config.yaml
horizontal_flip: true
norm_position: "pre"
moe_every: 2
conv_stem: true
width: 384
loss: "cross_entropy"
head_dropout: 0.1
Rows from block 3 of a small image classifier, named by matrix and row number. Rows with one number within an expert belong to one neuron, the router's apart. Each number is 50 + 10 x the weight over its row's rms, rounded and kept within 0 to 99. All counts start at 0. After the name is the row's rms in percent of the matrix's.
Before each expert's rows are labels from the 100 images, of 14848, where the router gives the expert most weight on average: "colour at peak" is the nearest of a few named colours to the mean colour under the peak. Only what is clearly more common there than usual is listed. The data: crops of objects in photos (Visual Genome).
# router: router (model.blocks.3.mlp.router.weight, 8x384, trained with AdamW), inputs 256-383
# gate: expert gate (model.blocks.3.mlp.gate, 8x384x384), inputs 256-383
# up: expert up (model.blocks.3.mlp.up, 8x384x384), inputs 256-383
# down: expert down (model.blocks.3.mlp.down, 8x384x384, transposed), outputs 256-383

# expert 4
colour at peak: grey
router.4 112:47 59 55 48 63 40 48 51 67 61 67 66 59 61 52 32 55 43 47 42 58 51 57 49 35 36 49 40 28 55 79 51 41 33 56 50 46 34 59 49 48 54 48 36 55 55 51 50 51 36 44 51 39 59 41 28 45 54 58 25 52 58 45 50 39 53 51 52 59 51 59 45 51 55 42 52 55 36 51 54 54 70 61 67 39 48 52 62 53 56 38 51 51 51 54 53 73 46 52 57 60 50 40 39 54 40 47 45 56 43 42 63 41 39 53 52 29 42 46 55 45 67 38 44 51 53 39 44
gate.3 101:37 43 61 43 49 54 60 52 50 54 50 44 58 41 36 55 45 67 59 59 35 40 60 51 60 48 60 41 48 36 64 52 46 56 39 67 63 56 48 56 44 44 45 60 48 51 54 47 78 56 46 50 59 41 36 59 48 34 48 62 41 65 50 63 78 47 42 59 32 55 50 46 74 47 52 47 42 38 58 40 56 59 47 57 48 63 62 53 40 59 43 28 58 55 48 56 59 45 40 44 57 44 58 41 45 33 59 49 42 34 57 50 38 51 63 42 40 45 51 63 40 60 40 55 41 46 71 53
up.3 099:32 42 56 42 32 54 49 32 58 57 55 63 67 57 56 57 54 52 48 48 37 53 49 42 43 63 54 62 43 46 59 47 38 51 46 55 51 44 63 46 45 63 36 50 65 38 72 42 50 50 33 48 66 53 45 47 42 56 26 36 59 57 41 62 45 38 53 46 44 58 51 46 64 50 59 46 46 49 48 55 33 43 37 62 47 65 61 41 46 57 56 39 54 50 53 67 77 44 49 36 49 53 51 57 54 38 58 58 55 41 56 43 50 52 60 40 46 65 50 51 48 63 36 62 43 53 57 53
down.3 095:49 55 53 34 56 70 45 54 37 49 50 44 53 41 49 44 39 58 40 47 57 61 67 53 63 56 56 56 40 57 27 58 62 65 61 35 49 56 35 48 29 46 58 50 43 60 56 36 49 64 56 33 51 51 45 67 37 52 47 54 58 49 47 48 63 60 46 49 44 51 49 52 48 69 56 56 46 32 48 49 46 51 43 45 44 46 53 44 39 43 52 30 53 45 58 41 82 35 59 60 61 46 55 56 37 47 48 50 45 59 43 47 48 45 30 42 55 37 63 52 49 66 34 57 42 52 54 60

# expert 5
colour at peak: brown
router.5 082:41 52 51 46 52 47 47 58 33 61 50 42 62 46 43 55 37 34 31 46 41 48 57 48 61 61 49 54 53 40 58 49 46 46 50 53 56 66 55 54 57 52 63 43 69 49 48 57 33 52 67 57 55 54 59 49 46 41 50 68 43 31 51 55 33 46 51 59 49 34 29 56 42 62 42 51 57 41 44 55 68 46 39 68 45 59 45 53 56 55 40 63 65 60 51 52 54 36 48 59 39 46 66 39 36 50 47 52 53 37 54 31 56 42 51 46 46 60 52 41 54 52 61 75 50 45 66 63
gate.3 062:35 54 42 47 57 44 45 55 44 66 51 50 49 56 52 56 60 56 40 46 50 64 57 62 53 48 50 54 64 52 55 27 29 51 45 56 45 44 63 63 22 51 51 34 42 50 34 53 61 41 56 46 59 53 58 49 56 61 48 68 53 58 71 49 47 53 65 31 59 45 56 44 62 54 60 35 55 41 41 43 58 52 48 43 45 49 53 27 56 48 33 57 31 43 61 32 47 55 48 52 63 33 60 48 24 50 52 46 59 48 43 54 48 38 48 35 52 49 53 52 50 62 60 53 39 40 67 50
up.3 054:48 49 40 47 59 65 67 49 41 33 54 45 32 48 37 44 35 53 49 55 49 34 58 34 51 50 50 60 38 41 48 59 57 34 54 50 62 58 50 41 67 60 42 58 52 51 64 54 47 56 41 66 46 64 56 45 44 47 52 34 56 58 34 59 65 53 43 46 23 51 51 49 39 43 33 68 47 43 47 47 55 55 42 61 53 50 36 54 59 38 56 50 69 55 40 58 52 46 51 58 51 61 45 39 67 58 49 64 52 53 53 31 54 68 63 70 52 51 59 43 41 34 24 39 61 54 29 59
down.3 065:57 80 62 40 36 59 56 51 58 50 41 48 42 32 47 70 41 62 51 45 58 51 47 51 40 44 40 50 55 42 53 41 50 49 39 62 31 62 75 41 42 69 58 58 48 50 38 53 41 58 53 44 57 53 50 50 46 54 43 59 48 43 46 63 39 45 35 36 43 48 56 45 61 57 41 38 41 35 57 46 47 49 52 46 36 53 48 61 42 47 53 53 40 41 57 39 61 55 41 57 48 53 61 32 41 50 61 67 53 50 40 65 50 47 64 28 51 60 70 80 60 47 47 47 61 44 40 59

# expert 1
colour at peak: grey
router.1 101:45 47 53 54 50 47 35 61 52 34 71 50 52 59 48 61 54 54 76 39 69 46 57 42 55 57 48 62 58 54 38 34 53 55 64 41 64 53 50 59 65 77 60 50 30 60 52 57 48 62 52 53 54 28 36 61 36 64 56 62 44 67 53 74 57 34 42 19 55 54 47 47 57 40 33 44 59 47 47 59 62 54 58 37 61 54 41 43 55 54 51 60 53 53 53 41 56 68 51 51 45 55 36 52 41 49 52 55 60 51 62 58 48 69 49 40 63 38 53 61 43 61 40 47 55 36 46 29
gate.3 111:55 45 64 75 41 45 57 35 40 61 32 62 52 55 44 43 50 32 70 62 56 66 42 51 48 49 41 59 39 37 44 53 39 51 39 64 47 56 50 41 52 59 58 31 46 41 47 55 56 56 53 39 55 50 41 61 43 77 61 64 35 53 45 74 59 53 45 47 56 52 44 55 39 42 53 49 59 56 57 40 47 92 55 43 67 65 55 34 62 49 34 54 56 40 42 38 55 51 54 56 64 53 42 55 40 48 51 44 41 54 53 58 51 46 28 45 42 45 22 62 57 43 41 51 30 46 49 50
up.3 112:66 48 67 65 43 43 51 38 47 67 45 63 58 60 49 46 49 31 68 47 47 58 50 51 41 51 44 54 43 34 52 54 49 60 48 66 45 56 52 42 58 59 60 36 50 33 41 70 55 59 55 48 57 50 50 58 43 73 50 67 40 53 46 69 66 65 44 35 60 50 45 47 40 47 47 52 49 53 55 41 46 85 45 47 72 62 51 45 61 46 40 54 54 34 47 40 50 49 50 64 52 45 44 57 53 47 45 43 31 53 46 56 46 56 39 36 56 46 27 50 53 50 36 44 32 39 71 39
down.3 114:50 61 51 43 54 55 43 61 33 43 55 67 57 52 61 38 69 60 35 66 63 42 30 52 39 58 41 60 52 40 52 42 34 37 45 43 35 54 62 53 36 32 46 48 51 63 49 45 52 62 47 67 52 50 41 54 64 63 40 47 50 45 62 56 45 65 46 48 63 40 52 69 59 60 30 32 41 42 58 48 76 56 50 60 55 41 63 43 61 51 52 49 53 46 39 53 55 36 55 56 56 50 52 38 75 51 57 36 47 45 44 58 47 37 39 47 42 65 46 35 45 60 43 47 72 45 46 55

# expert 2
colour at peak: brown
router.2 106:65 52 41 50 61 31 46 43 38 58 44 51 45 36 39 49 59 69 59 37 39 43 51 66 56 35 62 54 45 47 57 62 49 62 42 56 54 51 45 61 57 31 46 37 40 37 57 48 47 44 65 50 49 55 64 46 40 48 46 45 60 62 72 41 55 59 53 56 37 42 54 50 68 53 54 46 50 58 77 49 35 33 42 61 57 51 33 45 46 47 52 52 38 61 29 63 49 41 53 32 53 64 49 43 69 64 55 47 36 58 48 50 62 38 53 63 57 50 48 56 48 60 56 63 46 62 53 36
gate.3 119:51 48 60 39 57 63 21 34 53 67 53 52 54 49 41 62 49 63 55 33 46 59 46 55 49 63 60 49 45 36 55 56 53 51 68 66 45 46 49 70 50 49 55 38 61 57 57 28 37 30 49 53 33 37 66 48 59 44 57 59 51 61 53 50 58 42 52 38 55 45 39 48 56 34 42 49 51 39 42 40 54 56 45 46 37 43 56 66 51 43 65 61 58 53 45 36 63 41 48 43 57 48 67 73 48 50 49 26 57 63 48 44 42 53 58 43 69 51 46 58 51 59 51 57 47 61 46 37
up.3 123:48 43 47 56 39 56 44 43 60 60 46 55 39 48 48 46 40 56 37 49 52 51 47 75 46 50 59 37 51 72 56 79 65 46 58 61 48 38 38 71 36 48 61 46 35 63 41 47 36 32 49 37 40 41 50 47 57 68 57 66 51 10 57 58 40 51 46 59 34 41 58 48 50 43 50 54 63 58 53 58 51 55 51 24 34 49 43 56 60 50 42 49 39 64 52 41 38 60 50 63 43 43 41 46 50 47 54 45 56 48 47 57 55 50 52 60 43 60 40 61 41 47 45 46 61 52 70 64
down.3 113:53 49 64 47 53 42 60 33 54 40 45 39 33 50 28 49 40 44 25 53 55 37 67 57 61 48 43 57 62 58 48 60 37 38 55 44 52 54 56 41 45 42 46 63 62 52 46 48 43 58 50 57 41 69 50 48 45 57 41 38 35 54 50 59 44 29 56 50 62 54 41 53 45 55 44 57 46 45 53 58 56 58 40 67 53 29 26 45 53 59 57 45 57 34 67 40 45 41 63 36 53 50 52 47 50 40 62 31 44 50 66 53 61 40 51 41 59 63 74 32 63 34 59 32 58 43 35 59